From a checkpoint of a small image VQ-VAE.
Model: 4.25M parameters, encoder widths [64, 128, 256], decoder activation gelu.
Rows from block 3 of the decoder of a small image VQ-VAE, named by matrix and row number. Rows with one number belong to one channel. Each number is 128 + 24 x the weight over its row's rms, rounded and kept within 0 to 255. All counts start at 0. Numbers have three digits each.
Before each channel's rows are labels from the 100 images, of 14848, where the channel reaches its highest value: "colour at peak" is the nearest of a few named colours to the mean colour under the peak. Only what is clearly more common there than usual is listed. The data: photos with spoken descriptions (Open Images, Localized Narratives).
# convs0: first 3x3 conv (decoder.decb.0.0.convs.0.weight, 96x96x3x3, standardized in use, each kernel summed), inputs 0-95
# convs1: second 3x3 conv (decoder.decb.0.0.convs.1.weight, 96x96x3x3, standardized in use, transposed, each kernel summed), outputs 0-95

colour at peak: grey
convs0.70:109111107126111187081120140143113143123087156129085136160122091114118100135113125153108113132140146118181116152139095112136127120126139160138117143143125089124152140110126099143090148118111103085131138118169156153141111153149115081155114128139127110126158088146181168126164135069097137112
convs1.70:108115117145125117106112151130130150132152125117079116077188093134185155099133154077116116127127125130133109140137155107092098111168133125160093128154125133107120136108117076094117147111109135130084157127111152108114103169140140119107136121125116151121165104113125088074141100092156147127

colour at peak: white
convs0.80:160151143125141121122158076085157103118149137141138134127093119133150134111060138108143065141152147158112140179146144145123126123117108102141092111115130110140116087143149138171158127170091154160176142112111139106128105145113104107111117137137103096112095122165125150125143105133118168105
convs1.80:124119136098163165154109143120133117095148117171127103114129063069073126150152100121149127148123123143110134111148132108134108134117151148101161148146128179181149135147122159118141139117158131142073145117130102158162123084135137106109122103122118160152090150160157100124113119104152132122

colour at peak: black
convs0.48:172106129128151150105076098101120101132124123135075130138102095140098141098130180135162103127092128134159093139125121118122138156108141115122128132108153158111111163180120116124133118170095114090121136122133091121163132106132159119138134149114105137093133162140150157113158089142168157073
convs1.48:100167167181129125161165092109100186093157174134135145132126132130142124148154166127114152154114125118149113122145170123117149121174164130154161161110157194141106103133135117130108133132091148139116149155160141150168111142139129120152120133160131095138144107114130150127136167138133151154

colour at peak: white; pink
convs0.30:111142149140145146130099132133123113134104146106131106140123104108115127169102138076154195085108114134131159148097151109122162117106167085122121116098102145101125151155108162136129120114110177136142164104104176153114135106178168121128181106148141109107129112131136102150105134141087138112
convs1.30:128117133099118126096146143093134122116130140122110135131149152122146139090142121107131118113125106125118125095130136144110076130172102126155111123162138134136109118108129095103096154127165105145131096090095125122077096162125124163134120161150157100153169114089178086121194111074148130100

colour at peak: black
convs0.78:110154134084131091131099140133126073157121093133160138131155090150153115134146095120129126145161107136107112104131099108111142140070140135118113157107105173136143125136101140166122104149100126129126183118168137133128107113124158089144160133158126122150134137150132149108109087146136138047
convs1.78:151164123160170139118139145143128108131097163121103112139110115170111128102103162119137185140124094137108116103179120146149125147118167123093140155120174202145139129149156121128139143119152166128122128109125120113151144140135135116079100130124112127165136075133143155143176102101135095112

colour at peak: white
convs0.74:086139148111134169144092114157130115124096111151121130101134112063139142136136201120144138118097118133138110114131152104128147181127149149129090123146142103120122145136130158130114110135128165120141112141132134131123148156113152126072158111142146081075160086134090154120156118134072126147
convs1.74:144138142116117159173120157134168114151143078120139139112140152154131123133152102126160082141138169092145136124170163116137071120150159098133162118126129133127124154127143124156106114150109126116133149107138130120142115105128117053129139135144075125182150154093114074144107121139157127103

colour at peak: white
convs0.2:187161124124095094125133105130160162117128126113109137144123101143132082114145107125118159104114132129147116131171125120129106143119134141171166156144127139116116127117183081154158106152085139094131074147117112102180133146123136122180125156129087118124156150106113108128137103118092130082
convs1.2:120107120140134159117181137100131105102132100110101128153100115132092141176139124134181114143119119129121143114100128143134143130143123124128142110119133116141123136157113127130130125095153065151118150138164221127100145136119101130110119141108144095099173146154132093131115155162119200128

colour at peak: black
convs0.36:101151134147119135123131175100137101147114138073117131172122158140096120148113142109097086110144127136141118112120158084129122184130150189121149142096128144112131171142130111126134143145148133095107084120161154089108143130140101162170126109086107124093109170131143131096097118120129160108
convs1.36:117128129135091121080153090141148159136127155133120112110123127138122144147133151148174112133180128137179125100155100127106198086110152135140107135122131117116152135151137102093133121121146122092133196150148181122118151124146143113061126146093106170112138114136127119119101153119115121136

colour at peak: black
convs0.72:153088112160146141061104133139148085125098124093143095103120128131123137136129132155124125168131145180121170082137126120166111157129107129136129160113148119117126153109140131103167157138146179097129127132163162108109158122111127126094170108152162129132100138135135169115106099106087123094
convs1.72:154139121137140082113136126146108132124087081166125116149164139114106115110119158128121132161156147089130141124138151170113119125122113098115131141101132180112147060105119164142117095095117093129123102141123074138097085089156100117130115093113092100123089102153145127133124106149147124156

colour at peak: black
convs0.28:126130183114114168168142163146094115097157146123095124152148133135142111150145152122144111134096148139148105097134146090116099103099130138082147104129124122096131172114100138136109081166177140134148074110132152138140170135120117167146109084138158122102111168126102139148108123105151112119
convs1.28:121108100087126087125147140094132143099147149124133151163119117177118189143126149139135126177157121099106152077116114144111202139153113095127120128135117090112141100153091132107114114129130121118147135076131160116123111166122163109144118148154138110159109108094138090107159143134125151129

colour at peak: white
convs0.61:138082120104117107134145072143135114115153152117119169076086144125133100129126125144137133149143135114131104187124141117117133073115133094107135169102131079175140134134148135153152159142106102124125121128091167109153107131145096140186149126125164129150113101164111119139126166160130104137
convs1.61:125118120139138122106166121139117124132087152124115094148158109138120133129104095103119135117123090106110106171115112144138150118115127096143137099166150116150142154092130165100099151130183137172060118111141127118173091103130133202101117128086123129124119135152155143122137141101138173101

colour at peak: pink
convs0.3:148130097147137072101144119126099114130137125103101159152118106168146118138139162121084082153150114146092128120183148159161097154157084117132143133143105116140079174125124106110116179139093143113136154173137120101135091158135104109137119135133117150138168094120124136097115137115152145128
convs1.3:151142113126128142083105087139144168110146121088113099111180112147127128127105138122090096134113150120108153136152118117114131096090122120150125090117125112127121076101118073137144077166114145129130098153133086144093113128107110123127117159145203118137090129157156154100153144109131126124

colour at peak: black
convs0.55:139136122164150142082137113134094129100126127104139137150144132087128164151131122177135090159124146141123101146107155099115148137115128085136125146130098149159140133132142108135105103172096091110140132120135145080120140120101091122178147159139123046124116089135157161147109152116088143117
convs1.55:075130099119151094149149131124170131149159154113106151120164113068126132106142123105119136119088112121130135156124119100107113112130138139119084138116141086123101139155119124085170161104147157146132101123091125116113082141146151141108128091165172150117164119132135122102167132084117098087

colour at peak: white
convs0.45:117132138114174133098179127142138164140101111145116118190111142135092094126088100135180151106127153080115152162117131160135144104137122077131098153088111076147113116120135152106197121145097149140116113116119135109162144115127137099104152127124121140139126126111110122152129094148148149118
convs1.45:073139096123151126151142101115119138116099112095127131124131116088097163120123134147091174115150131175146094120150137140087151160097092149118101104154104123126132132140154117151096131114153151120100169091152142088118096118182146142131150152139138134086128155108143146077112156144129148096

colour at peak: black
convs0.85:105109119114154123117055108092085136139121153142151148118125135133140119081123096126117104161118123129150118068154137147114125154092127124106156092133115129075104105112110099144102116166171141099078130187151132115121127123146144135150139140141144135102115164173157164120148131127140143126
convs1.85:132141110168164123138102177157140164087137121127106145139112079141135122119162129105162124113123149090120137062099148140141136115109094116134128145060120141106142145109122118101154132134174139165173146077113138142164097128106109131119110140114159130136124112161101142166104124135118095131

colour at peak: black; white
convs0.95:120134162121117121133149128125151140078146114134142118130081099129108117178133105122178132130127146125147113121134105145088134181115082127111138088111156112125107158154144115157141108138103111120112132178113089130164122154110085150085126161139136127184149093135114103180104145121112157108
convs1.95:121122153126132135132145117114123153125111163127157175123134135146147162136111157148088135142178100112160122139103166121124108134119130137152124136150101116116112171132147154141122124104160113069110140150115089115104179113121161120215134108113133098115132152092165157134128169126104081143

colour at peak: black
convs0.11:146124182143137128176111149094114125104118138122162088122133122118116137155120136139175154116124135119125161126078137105136122084109145119131097124122142144115128125120105150149161075157147140113158137090096117122092145147151125139123160129119157097118028155115129103170112122144148131132
convs1.11:100134113117150134145114157137155110147121100111135113100125118086143122129067131118152160110091095123113130131114094120109165136081134103129103126108141080118104059112128183114123127154120135130147096156124129121118134099112130104132138149133076117134038116144115173113129140127130121133

colour at peak: black
convs0.39:099165153153138129139146137143138128092092136144138103142121139171120085128115136143116117117150052117113154127136124134105105089093156103101144141130161128150169140123157110149139087120164153120163132108135171106083117103076096149169131144126119126118133134130155147179108137156109123096
convs1.39:103128138118147162136117113144109111132151151095124155080168171138167179136175134113116119088129099153142091157135157158103142169143154173131137152137122173102096170141127125099113155122080116128117170110128134147154110156122156101137145097111115147139146150119106136145114159110116134158

colour at peak: black
convs0.77:102158154152141144100129132113159105115103175154156141122099151095122129159103114118107126137142115153100124109117133094118150124093170095172132141126146184081161130098145134135075102141112175108113105102165115118172104092159167096137133137118121125160103119139124131126109168140132111111
convs1.77:170114141160106069141134096152117120120106123130133161133134164130119153110134118114106139118179115115108153121119117137162137119133127131116140100125128134154139089137138143119150128137129112156113113137114098147126135176118148186059083119136137151145091107159183131162152101146144198122

colour at peak: pink; white
convs0.23:137160131147106095073142135107162105122101157138088138138125160081145108193118106125118165137150182143114119119124112143132110143153116074133105165073137125111153135091121150112101134160134116077145141110129134134132128138120114115109157130133121134133091126153143161091157135098115101092
convs1.23:194106103149123088142143141145151125134123139152158120176153149145090166101107162153099127156134133126107129085133106147127135110135099169137131136137094105111160141165146094137149200142103140135123139149112140075102096163137120127116125139133123125143091131118146088118114110107100165143

colour at peak: black
convs0.92:090137166136120169128118146101127081188093081135150153170148115097126140115107105133146144162117123118138117110120082105094123140096080126110114150124125122114131144125150119068158170111136129145124113124120143119131125154146093110176112157099133093145142136149111154117109155149091130172
convs1.92:082097107086093123133083104157131118106130165126119106062179153122139089137168165113105102110114162113129149120119126100135132119125104169151142123135114130124137133089103127143101102149093130109140096139129131165127149129114141118170123141118116122086185110091118105131152163142125108156

colour at peak: black
convs0.56:165161097058117119093095097146147160147102140103112147159107156146096119090163118121118098137131123114133126130132147127163124136184121157096093136138119143127124146089109133133129129123091150097120134123146153138112111119153111117136120150097146160137126142128188170088136072130157144105
convs1.56:154085107119145132146128116156081182111130142084089108114142125115108091128137115083110160141113176125113134132170127130158119111200137114138110132144152162118128107118133112076122112089112142147098137152097142203154135153132159118144120118113133152117150149119115145097145132123130133144

colour at peak: white
convs0.9:143139182130148132107126129136148080166128148115085133092106084114111137121142142136157115162107113116130092138091136109114159100137158115180102142097168150094108148143180121125146100154119120103090126152082144125134161109129107137122150118129094128069122147100131131149129152097162120147
convs1.9:199138135121136179115110143118149123106168133145137122119154110157139122155112102172151126091129156123169158107149082097170099130176153138110140133118133168167140076151113145135138122134167145129140125135139155149168150109122141100124109105187125152141112117123125142106106093134116145133

colour at peak: white
convs0.62:148122105083150132120119106115136087126155139113090129106133126148106127100108162183145120130135106116165109174156112173151158093102141176130126120101153108158115112103125152096120110151093126105157126141103121155187124096177125132158136103131140162133113079098126114148128129140120157155
convs1.62:134142121145152138123125128114156084131158117141123169153106146142140164131115124139117125133128128190123121140142094094091093115087098117159149137150160109156128162163175145188106141115134120129116119144167169106111134149086120169088125170145143105145138158142173116132108156146096140118

colour at peak: black
convs0.8:113125147133089151117123161155153142148158113128106115120114108168109129122197154154113197116112102115147119121128142128121098149137178170138161135117114154100119102129113122134097139125147169139117131132139131117122122119124200157154111128079135110132062131078117125116120133151108114117
convs1.8:127149148151103135126109115169084092157099122125114123127124123116147108123099117127147143130148130125106162106109162112152204119084154133121106147134135144084109135134145139125160170180100140109083139134103097135157122132176129127112163144162135147126119119110118186141157077121140106102

colour at peak: black
convs0.90:146144149139129173124119114047099116136148173147145125136120163116131145196130077129133086134123106095158111122133138121115112100123133122134154144155095133142090147073113106164131152142106112100153100127134147141127146127148128122135086105101157124150152143164100106111094171127135135132
convs1.90:129091104129122143154148132135169097131113113147119146109078110145104130128150082134164099127113117111131153132108153095125125154120139139149147156111131107185137132109107154136173127120176086150152111116127135099118124105078093151131118149132137078151159076184152123156105100103138115137

colour at peak: black
convs0.10:148092120114115083120168158122123088116148133138116121134095077126108123130135126129173113158103144122132134133135150148114110159130103128168125092116165142090126179151156110125138131137099123113138138211106080137127100114140093129117125119133118193117152131115109189105147125122144132115
convs1.10:073163131104139139137168150118101143136114118090135123123170134129110105119152092116082141103138144085152113136110144121115101140115124092107101093147103142102071143119121144134108139120133141107105101191113181084144171134112119107143134129124132094110116152114161110124110123173138117083

colour at peak: black
convs0.21:124116088103136123114107160102126131109116143096134146162145147154135156092089114131121121120141173162100157130162174132134118126109116167086123142142151106100126121141117117087107180103113086135131123127155132131124095147167148147121150096119175122172168109150124108113103128080097173120
convs1.21:126129137120140122062114110138145097131121107153163078128136150122126138096142106089129118131130093121109131132097100116085133115119089114112117085140117097087099162100093130166123107130169092121129099109147174091127157169097120136097106135145148137109141149071138138149102103137135098121