From a checkpoint of a small image VQ-VAE.
Data: 203450 training examples, 23.4 epochs.
Rows from block 9 of the encoder of a small image VQ-VAE, named by matrix and row number. Rows with one number belong to one neuron. Each number is 128 + 24 x the weight over its row's rms, rounded and kept within 0 to 255. All counts start at 0. Numbers have three digits each.
After each neuron's rows are labels from the 100 images, of 14848, where the neuron reaches its highest value: "strongest on" is what is common among them. Only what is clearly more common there than usual is listed. The data: photos with spoken descriptions (Open Images, Localized Narratives).
# fc1: MLP up (encoder.blocks.9.mlp.fc1.weight, 768x256), inputs 0-255
# fc2: MLP down (encoder.blocks.9.mlp.fc2.weight, 256x768, transposed), outputs 0-255

fc1.121:125150129146113113115164113120094117154162113126131118108116119086104139113125153156119174096130081115114184134104123107120078164150123187137125138100148135127114178172157135112152100132122165098134115129121104120131104120133131118139149097120067118131151136136075167107145088174135127144108108090113178102160137161130155140150138125098112147160102111089142108162127112138142092097113115103094131075141077084114143127122155135135092145141142090127138118130132135148127149080109123127070152079114125088151134073114126174171118120125127146115145147109079123138145141140149090129115142132095127128115140108074156132130114117115138110107112132143146098139115090088147155119122094133107100070123112126136115134118082080117123139142125124107139138161115155141135097098129090
fc2.121:148125135120139143152135156125121086126127171138099142127137115129133063130104100111141125144091178133123124126143153148111122130135140123128134138067068118124195169137093135083137137155129093123100137131122137126097099171100134170096155127106131102142121105103160103139123131094119141086103125134152104136109104133113115101097144147128114056122111151121097097137155127124156163116153173097103142143116125135110149115118134168129164134093133086129121146136106112145129174125139122143102108131124123139137120191124117145126138159105083123180081099089099131116144125118120154113114137111151075124162118121165117188103131118122173144141107143125104139138077181137108081070117165120153109134120138150115151135124128130130074105131116121150147081142160129111119134155110160
strongest on: text has "dark"

fc1.235:133130148148125147146087161137127125138097114134141130121105136125129132138141153129154112117114116125125170171139149121091150100141096104155115073118103104098180146129147135134135117130146155161133133148150086105103164072137120164157197111156135162126121129164115128124157088157143161128171088147099146124125088171169147135107145119107104186109101145106135129161125149129148122114156123158134146133204144148149112124143155119129123125129109109162142118112121152159125116055128097108117148144091129095117140127110129145137107154135107130173134142125103159147124138144142130108124149131145128073108098093099135150141086129135124113089097169125110130098104129171146092125161096143172115147144123100115085127139134162149124157137117182151141089154105123130085165162136090
fc2.235:139136150154110144171098138131095174120126139118176121131159117106122123088140130063149151165123048129094105123081123121111119103131169088127136136152105099151073097125129134146153131149146106092108117120153082107146148075112108098142083122132128126144171134144144131143129092153108165112099137165057133113172148116128141131099139145154126078069117138097137144138096072137087106150132157154136129118135129101137157122118087117110134134107130103109092105157127096113137112145126133107116137118099125110137163076083127085141163124129119118117116141149136138148147135114133158073118146104115169125142105132136106093126090115096142111110111121116126144123145110117146128176149181118122158091123128117157161136102110126128141144113134119149108131153154150098117141090153123
strongest on: text has "sky"

fc1.349:172153082073129148130138134117097124124106088086133106155087118125138164138178133127116152126113112129135133114116114113191119111110091116131126096137101122141098091153131093148160096073136123122124116104113134130138115123169138149134186161113146095125141089132100126174081143138145119150141154140095142154137135143141116126140165121126154135155102159139137121145123117101131158153132131107137055145142160093137122087164157116161121188122141136144168135076154118160108122145146091131113105133149151136143124142105116150115128124112151128113140157132125141142126123127134087126152102161142157135109144168127114139112120144080139123154175159135137144109111138184117183092157107136120083120116164129136112141174131081113133081134103118139098163169074105140139121088124122
fc2.349:127116158163125132186172159132140093112144223127119108101085132144138076129133141140140125156100146161123151140184123156102105099150109146166133126123155145142045125122157156141123164131155097113143124135103137143104118154145137165141138114127117090156110180166129137112111114126140136127103144132163137090109162161128160137100135128120149144087135139111146124118145097160094122109144126123118156123134128132145128146130166099135146107163180100130101121143143156107134161133119172131133147135098160136125132135129111122159119167162164144110131151146109121117172170104085092119131148097166141116142156102138136110148146107165136136116112143153104141132117098125171116168113151116089150136132126121127095142085133145151113161130141150175171106170154107098153126159163119
strongest on: text has "sky"

fc1.263:134141120125129104142115146113106104117146122110146130137085106098128115094134163044142134121132145089131181164141110146120104117126148142122095126104143104173115177128118150138122102118130151087156100111111116128134164120127113156126143130126129168113156063126113121095122109141139131155117106114088120107120118119126152154086101098124108160160122134070124157130065124108129065094122113131105131118116113181104156098073162116155090110155094106144132098100136101122136160081139125102135129111108137140116137118109123185138137114148112139109083162112119152136137146151113146110146147136111111113099130161150152119117112155145117097120125093156137132176170118139109168108103094155136085126163133105126111114133090124117131106103101140125124086105203121112152111126164091
fc2.263:115166134121158124080112095144158131162159160158096104157130108123119143126162144117096139115088082094095104163123139179115086145102070147103136107162109145099125095128145131158118140138133121143121148127110136099124165137120150134123146142097153120105139111134111159093121143150136116124122153098113148147112147138135157158079127130140155149134166096104133116165151114136133154154083124078140109144169142138098159118102115156149147102110159129114124109122145161139105136158136155157127093111147149138119085180131104149125140119138148146098083162134096101096088130120144081137124165106116143113154116161130133104116114149118099160144137139169110112098106138148103072148091138124124135132102100155130104101156147143134141141102128132145165132118097196099148176121136208
strongest on: text has "black"

fc1.372:113157143137135146136135152140106135118152127153131117116118134156108149126140140192143120143146119132175162083103171125114159111120178141129125106185164119137122145150141130088129146137128153145114131124141105090130105115137127150172178137121126075128131139170116163145108074167112149136129130162143149155146101138107123121125147151120158162134147140136150150138116233129139118139145136143135168122142119138155172106147095143152166166120129122120142119128116156117112167102115184134151149135128116154130125110127112116158123137126137117113125161117097083166138140152137106104155157142146114145105083116123159140188083111112166139114152122138125154114120103148163126172136175115147108091124141156135162075103114137090153132136172137136098136160130080144137124128182090
fc2.372:125132145092164150144125124146153097107143055169119139117122136129125145155126156097132132213120218110075135146110050175121146128116120129133148094183112117150138079134127167171156112136119106154121129117141141111156138084118117118147120127118117150142148128119116127135127106123104125120129103137118117101131111127096106125103147178128134114196130147107131153139082134118072141164049129131146121108114124127090115085113099124117142132113122122132091138168118119106123159150149148137117177129146116122130134091114124111110160130131097147112141084114155108135141125113134145141151144131157082140127106118132127123123098122120109151129109168117134110146183117125120100122124135163127168094130134117133169158114122132146142118130165101173125125073132121086098129139130137
strongest on: text has "sky"

fc1.421:163149135136118117117102157145128131156175140119132166128139116151148120150128128172122148164101130108148166119104151127189137138118158120150127131189125140100153110149104147104170068123145128166142126115143139140094122125128091135135120082129131090129123176085171158108149095118115124149109163178138119115130097123148127155113131146192153165114138129113113147102099119117133143101107150102065161138120123099129099088126121122109141162118128096128110164094124146103111103115148140144119138129143126101145105162104133125149134171104165145119179188171114138115117117110098132104143104109162187155157131148138133129080089115146148155119104144113066138104108129136109112118161146121188140101133128115143174120161146088133125142142108148100153091116102137111118153132128112
fc2.421:138126116122167133187118148147125098143102121162122129128094122148125137132144139166122146091119182137159129169071141129118124130143132138153107131129125153136077134129148098086106123114142210116110111120152078138115122153115143113051111130132121156163142101173140110106130134159134158114127171140168128125125139117149136144139148115110129129158101101090117118154067120134142132099132080150115154126125117146147136163180160130129109109138125107118113118153134148171120132146133144118152158159129150110111134092129131133125112118157111120152067091108117121134115138126155156125129113126108150119119132102123128144146170138121148158153136150084110124169050148112112115152118148098114153143086116131095153148110137124096102118108076148150207122172174105148146133142157117
strongest on: text has "sky"; text has "trees"

fc1.561:081107098133086119136116132121082126147098156116112099143140145152136130122118117159089088154132124076132136055112115168108132143141122117113160131096083128134154152101126080102146115094123136103138153129123117078135086164149156125107154132130109144102162155083130116120156125134129107149162124142143085089117065144098146140127094153144158162137113120108152093137131131129110132143139136142110150122090138125068167113131129139173167142125141178157139141182154107110116088136142157132124130131098113123125156141096132126110135167117119129138101144161124143116150100110096130174160131109101166098104103141098161100150137157183132112124131111138140135098150090154135109105109145152120111106116147119096154126122090089143121128108118145091096143163080098131095125102173104
fc2.561:111165158174100094128115147116116137143085119114100125155167085123116092113112105215126137079084125132138143130146146133139111100092153159121173159158110172143120131141149142126144137117108076183121156117135153116101118141125088157152162095121139082112128133131156093092111163095124142164131163115161104112127114138140132095132156130130156114128161120154115134136116119108089158112113137116149155125145129106111156093144123140139117178125175148120154130159137135145071173057160127157116147112167125089120152094144147142133108083139118134125126114075123115120128118120154175165115139144138077124135124115138142109108098125121132103143131141120111126118083145144140128153146140129145125116142137128106105114130088142135124151135113121077124093158130116108060140086145119
strongest on: text has "black"

fc1.440:149131171130136118113121133127154131197149128121112136117107127126103105127127157091100146081133124095115125091130105120107069122099112096183107136114105115160177172093113154135129074109129134097102128131111123177136137153124135063142148091129132157119144162158099141153063113131109132103097126110101110098103125123123088128115099092106164109123101092068123111134101151112120145139119101078110155118114147135152119108098152129113148115119135128096108143112144112113137127151145110137113100155170102100094143099127106143155143127084126165125183148140134086115110123134101119125096120094159173123140128129110133106095120093077138088139103153142134100150095164120132092145084094122095137119115115132104126094110146125112151159108109077135148120116150120118122102137097115
fc2.440:119126138141148114135114104087096155079144095146130096106177153174152132142111124111123138186098163134165126142110150118144149151124121122121121097136085166092066132105129118112124125108134084107137147130137101134086119141132111166139114099104135128121127103110127107155155132140155143101174142123126171128096154134165118091136160192124137098118108121173130161130137126117168097118156110125107120158138140140128142130112106086107097141120130089130115105118108129137107167075114150144109158163132125140135085193139118155131126132139119107148165114064124110112117142185169106129155165132103131121134163158135123156131136142109145128120145141100140116080169105125158185116114109094127141155138131154156175126119098123137115110160163155149127101165121115086116159081126119
strongest on: text has "dark"