Weights of a small image VQ-VAE.
Data: trained on photos with spoken descriptions (Open Images, Localized Narratives), 203450 training examples, 23.4 epochs.
Rows from block 9 of the encoder of a small image VQ-VAE, named by matrix and row number. Rows with one number belong to one neuron. Each number is 128 + 32 x the weight over its row's rms, rounded and kept within 0 to 255. All counts start at 0. Numbers have three digits each.
After each neuron's rows are labels from the 100 images, of 14848, where the neuron reaches its highest value: "responds to" is what is common among them; "place" is the part of the image that holds the peak. Only what is clearly more common there than usual is listed. The data: photos with spoken descriptions (Open Images, Localized Narratives).
# fc1: MLP up (encoder.blocks.9.mlp.fc1.weight, 768x256), inputs 0-255
# fc2: MLP down (encoder.blocks.9.mlp.fc2.weight, 256x768, transposed), outputs 0-255

fc1.256:082161111126084123154175137134177115163176101104141123095098161148155132131145149179153107130129132113149200137080136147119113172161129123120053139200102134172069177154121193085128124128116127113088140117138165072149121097132211131133150135085144074163146145124108095117138156120135107097151130157126164094101165118116127136093169101130086132118146134172171130076144129127158119111175128112031175088135156169101129124149116160083092120142140120118157163179093132137126080039136138116093163152102163164136174150070159126091135147139106182163148121111115223115148073142100167139090224133113146168109134131084125144121098126190099109106088180138090114089201079138159147106129144168171091093106160139123161082187120160152142120145198095112107125173189172104088139109144081
fc2.256:150122187103152136125106143123164147023145154083134167135155189134136155148162160062126113162117128127156125129168156141117152073111113098157150111129097118087137104102120107151126119127133000186106139124120110108125108116093091123133117106089140154109164145078163140143137115119103078209126168156086087155127160098114143120140103181127143106149106231103135141150160130157159140161133124064165138139133132158164076143102134136122144080040162208137100148168132107098130130091151148170129101089145104118141151113131143100083108061144106167109128232097144089076146131116107132151130100146101146117095142179129130134116105144085150118069119138140182130127159140127082132126116069098162178128129128125111138085180117096059169101066110048096138125110098117165138150172107106
responds to: text has "sky"
place: top centre

fc1.424:074118125191115152192110104143130104163123146170130107099082118145141133169103174097114200126204167122094082117067124132093132118088121099142093130069186131152120144096111113133111127134104174070136126125094118088177164152097138085110117112139133093130066235082152082108133150112117141133122106182164177108126114037058137195142089078103129161181130103119104137111168154130188167090140122171091145163179086091112149243069161159071105093126155099103069110148098147156133149130138107103164150138172117181058100139142062085136156124137107125087132135126105131078114167064124107135155159128126141100135097116098115144114130116142108144137121121162099097117113166105147099115113123098121055121101140148124131113091158175093159134084105103153117128155063154133157158144101122
fc2.424:100149096155125167188168157112077108100127088101087161137067082069123073165149154150180104075181085108112134134134089117121160135171122105156119128063091108158126149137110049107170130117120106153087165155124029059168062139118188097133141137131135119180079143151081153096176096139125091121152148128159119155063152107106134148111131193115168115146129181146164156130144097136112145101084099109128135065097136152088095100126104123134104106143128094098143119154133160174109124119139126108124190084080142085172169126125128109127139140143127156150097160176215102137176121103053146093107165125102105181215106121143132118152084140154130131058098106122028124136082097131198112162102099157105101149152102135106136095105139110104150148143099181134159131145120147180110159087105129
responds to: text has "dark"
place: top left

fc1.290:135121115185127123126150138100128143183062240153161142158139130146144163104117196181135077103146195111102204089128119135137140120130140154113162138135157155118177151148153137101155176153117157126135154097165210140097122107108122118145140107178121164174116132118145187086153154140151104122123182093104146172159101132158126113149148083102187161140153082059122153165131154113115140110155173115123133181120117142142099132125114113119168124125148154106175192094120089097108218107156176099140126081119137171138118105170131098076138182130106156126098098124103086130097062151085181174081164155117199126083180160141086085137097083157198073163113191157173122167202137147148122092103073113154110115146166154105113126118081135097136120131116138166156134110155171174149121160147074
fc2.290:109121148118097133136151023102165149158141078128124154157135221171091168152154133060109136068160139116150164121126116094152137079134103116102106106187104135105090160139112082174125138105113118180117118150117115187227151175114124135111111126136125233145163141128134130088070136154128111133112131123129121066094190155137150135091182137101133163083161137185160132133139133139118123091132108112135124121181174078147134143113064109155074079157154123121081120118127123097166105174128118161119089098143087152144142104131165136090158091110096088082196149214121069130151112151137112129172146126079106113105136109148162128176137113150146076189132121197108139132037128090084161121132104128117136170154122107120084149119123178132124132126172145152228127125149137094053131132109108
responds to: text has "sky"
place: top right

fc1.334:134102149164134130117133105143092149156131175098133087125148103149163105149105145168117166092133121110154138216147155145126144118154097130146097151184136094120087199107077091116115154117145211130160129108095032120135141118181149135166066160057108114157088107093167139096211143110145176165168129149133137106131040103141137135143174158158118112132153150141163198089104104149150102114170130079063069134154164182158031112123122174098153121125128141129174177165116103148119123137108119171104106197087165142117175164108134110099132064157133145143103115149120152150111165114196088175138100147174227095078136147121121175158135072137176132141156115115167120147086155131105098083121158137113106143142132159127093114181152115111082145118132117104075121119114110158048137126147124
fc2.334:115123057135156131127116085111131136095092121170166076127178100112133077158123117122176112088156154163136110086115106135132156085113087133061148105102160164182086133177154122161115114143173050146070111126093082164133119100102133125117118121121103186123114099106110115136136170134103126047145093124055142082111141154158098135067109122182162119166127117160093086158061185116127136120159058126137186121128154174139103114136083102155094116156132094057156131112108132123177088116134076143154129072149101142119174008140111132118138154099111103072187077132176168147115121134098103115079133160114123118001135141121140108173173169115107142143140099132098123111135111148143174164112104137093130114157120103138162134110074152102144150116195097092095131095063163125077117104154145
responds to: text has "sky"; text has "trees"; text has "plants"; text has "grass"
place: top centre

fc1.88:153123123104112181062133122123106118084134175092119131162132099055150126094132144112118095048095144167118246155081143127157093138112140181116090126124148110153129106164180073103154096140169127146098111129124099153112093071144163085090159097112092137118142118117083110121072089122150149114114106110107139104108104159165145171141124133172174113084132184139113166113139092116125106099141146036102094122123065107144185104071110144125051115192127114134095098100133116133144144022129093115064153120135115065137050082102085152107071125118086099106157179127135164160094125135142120091110078110070183168111115096115144126096165126097076169140073090128141146149137109092161133103138152189086076126150113103148167081117129144131098142129110170092147108077125075164134147138129115
fc2.88:104152126157168134055123122130122130056104161132077161103153109100153104135095156162220133170148051091076148111108141108121168124138141124136069163071136058190099153143092102149091135108119152095148118075165120142098116133127096186153112126124153092143153116098153136112100103142106116171159110127107150135121143119166116111113093150128112138130111107164095128134104158111157144124151196170154150121153142195097106116143009148118100161157094097155114088117126115123136080155161083168129137147104110120097114033130182138119132117088115153137178117111182086120148120120186139080131110135142067121158125148078167155151036133114125047169137115154120126126120162118142125139106112120144152144160134097102105180126121137139146130124142148130054127166110214203239079164091129
responds to: text has "dark"
place: top left

fc1.678:126146187127130159141085120104130082147141151079126138061055115183135211118087113210151161117123173118045116133087089130061088071041089122125125060185170060144082144098114119160063086114153161089162099133093158127079093144160117068097190115184165107107101107142100159121107108078129116089125122124108077144125108151119140077117164059110159159130139096174150142119080094113093129145107143177132125115102113103132098164101151136128087103135127140142137132175116113084108146108134118117124093128156127110094106140161100117111127145090079126086117130111061098098116172132158124102097129113109163103113120100173136116123105151039133095125130081203142137193125160121118093105121107132079155110162116141120114111174138091130140118087097085060089092066093103133105075128107122
fc2.678:120098102181191070120175141147083124217139087180165130091123085132129153135117111177106156194066092103120140171165097176096166102149075134106097137103053151137118139104122119131108119120139092095121083128104047137189109145077101162122078169109128110161168132127131125122169164165109115148107135091146144141153184082147152094163100170102104114169122167113092160149136038096164106112180122135112179139152113123064052107152136076099146119115100125088135107162144106103098112161150139134156138120108091133153178234168157076120238130154141110132149071102116106132143140133155147168166114143143119140120154133166135116132105184168108165161095110075133102101143116120116118122155139169090083083101089089109142126096104122105117107115143209158106133124154082168149146083120134
responds to: text has "black"
place: top right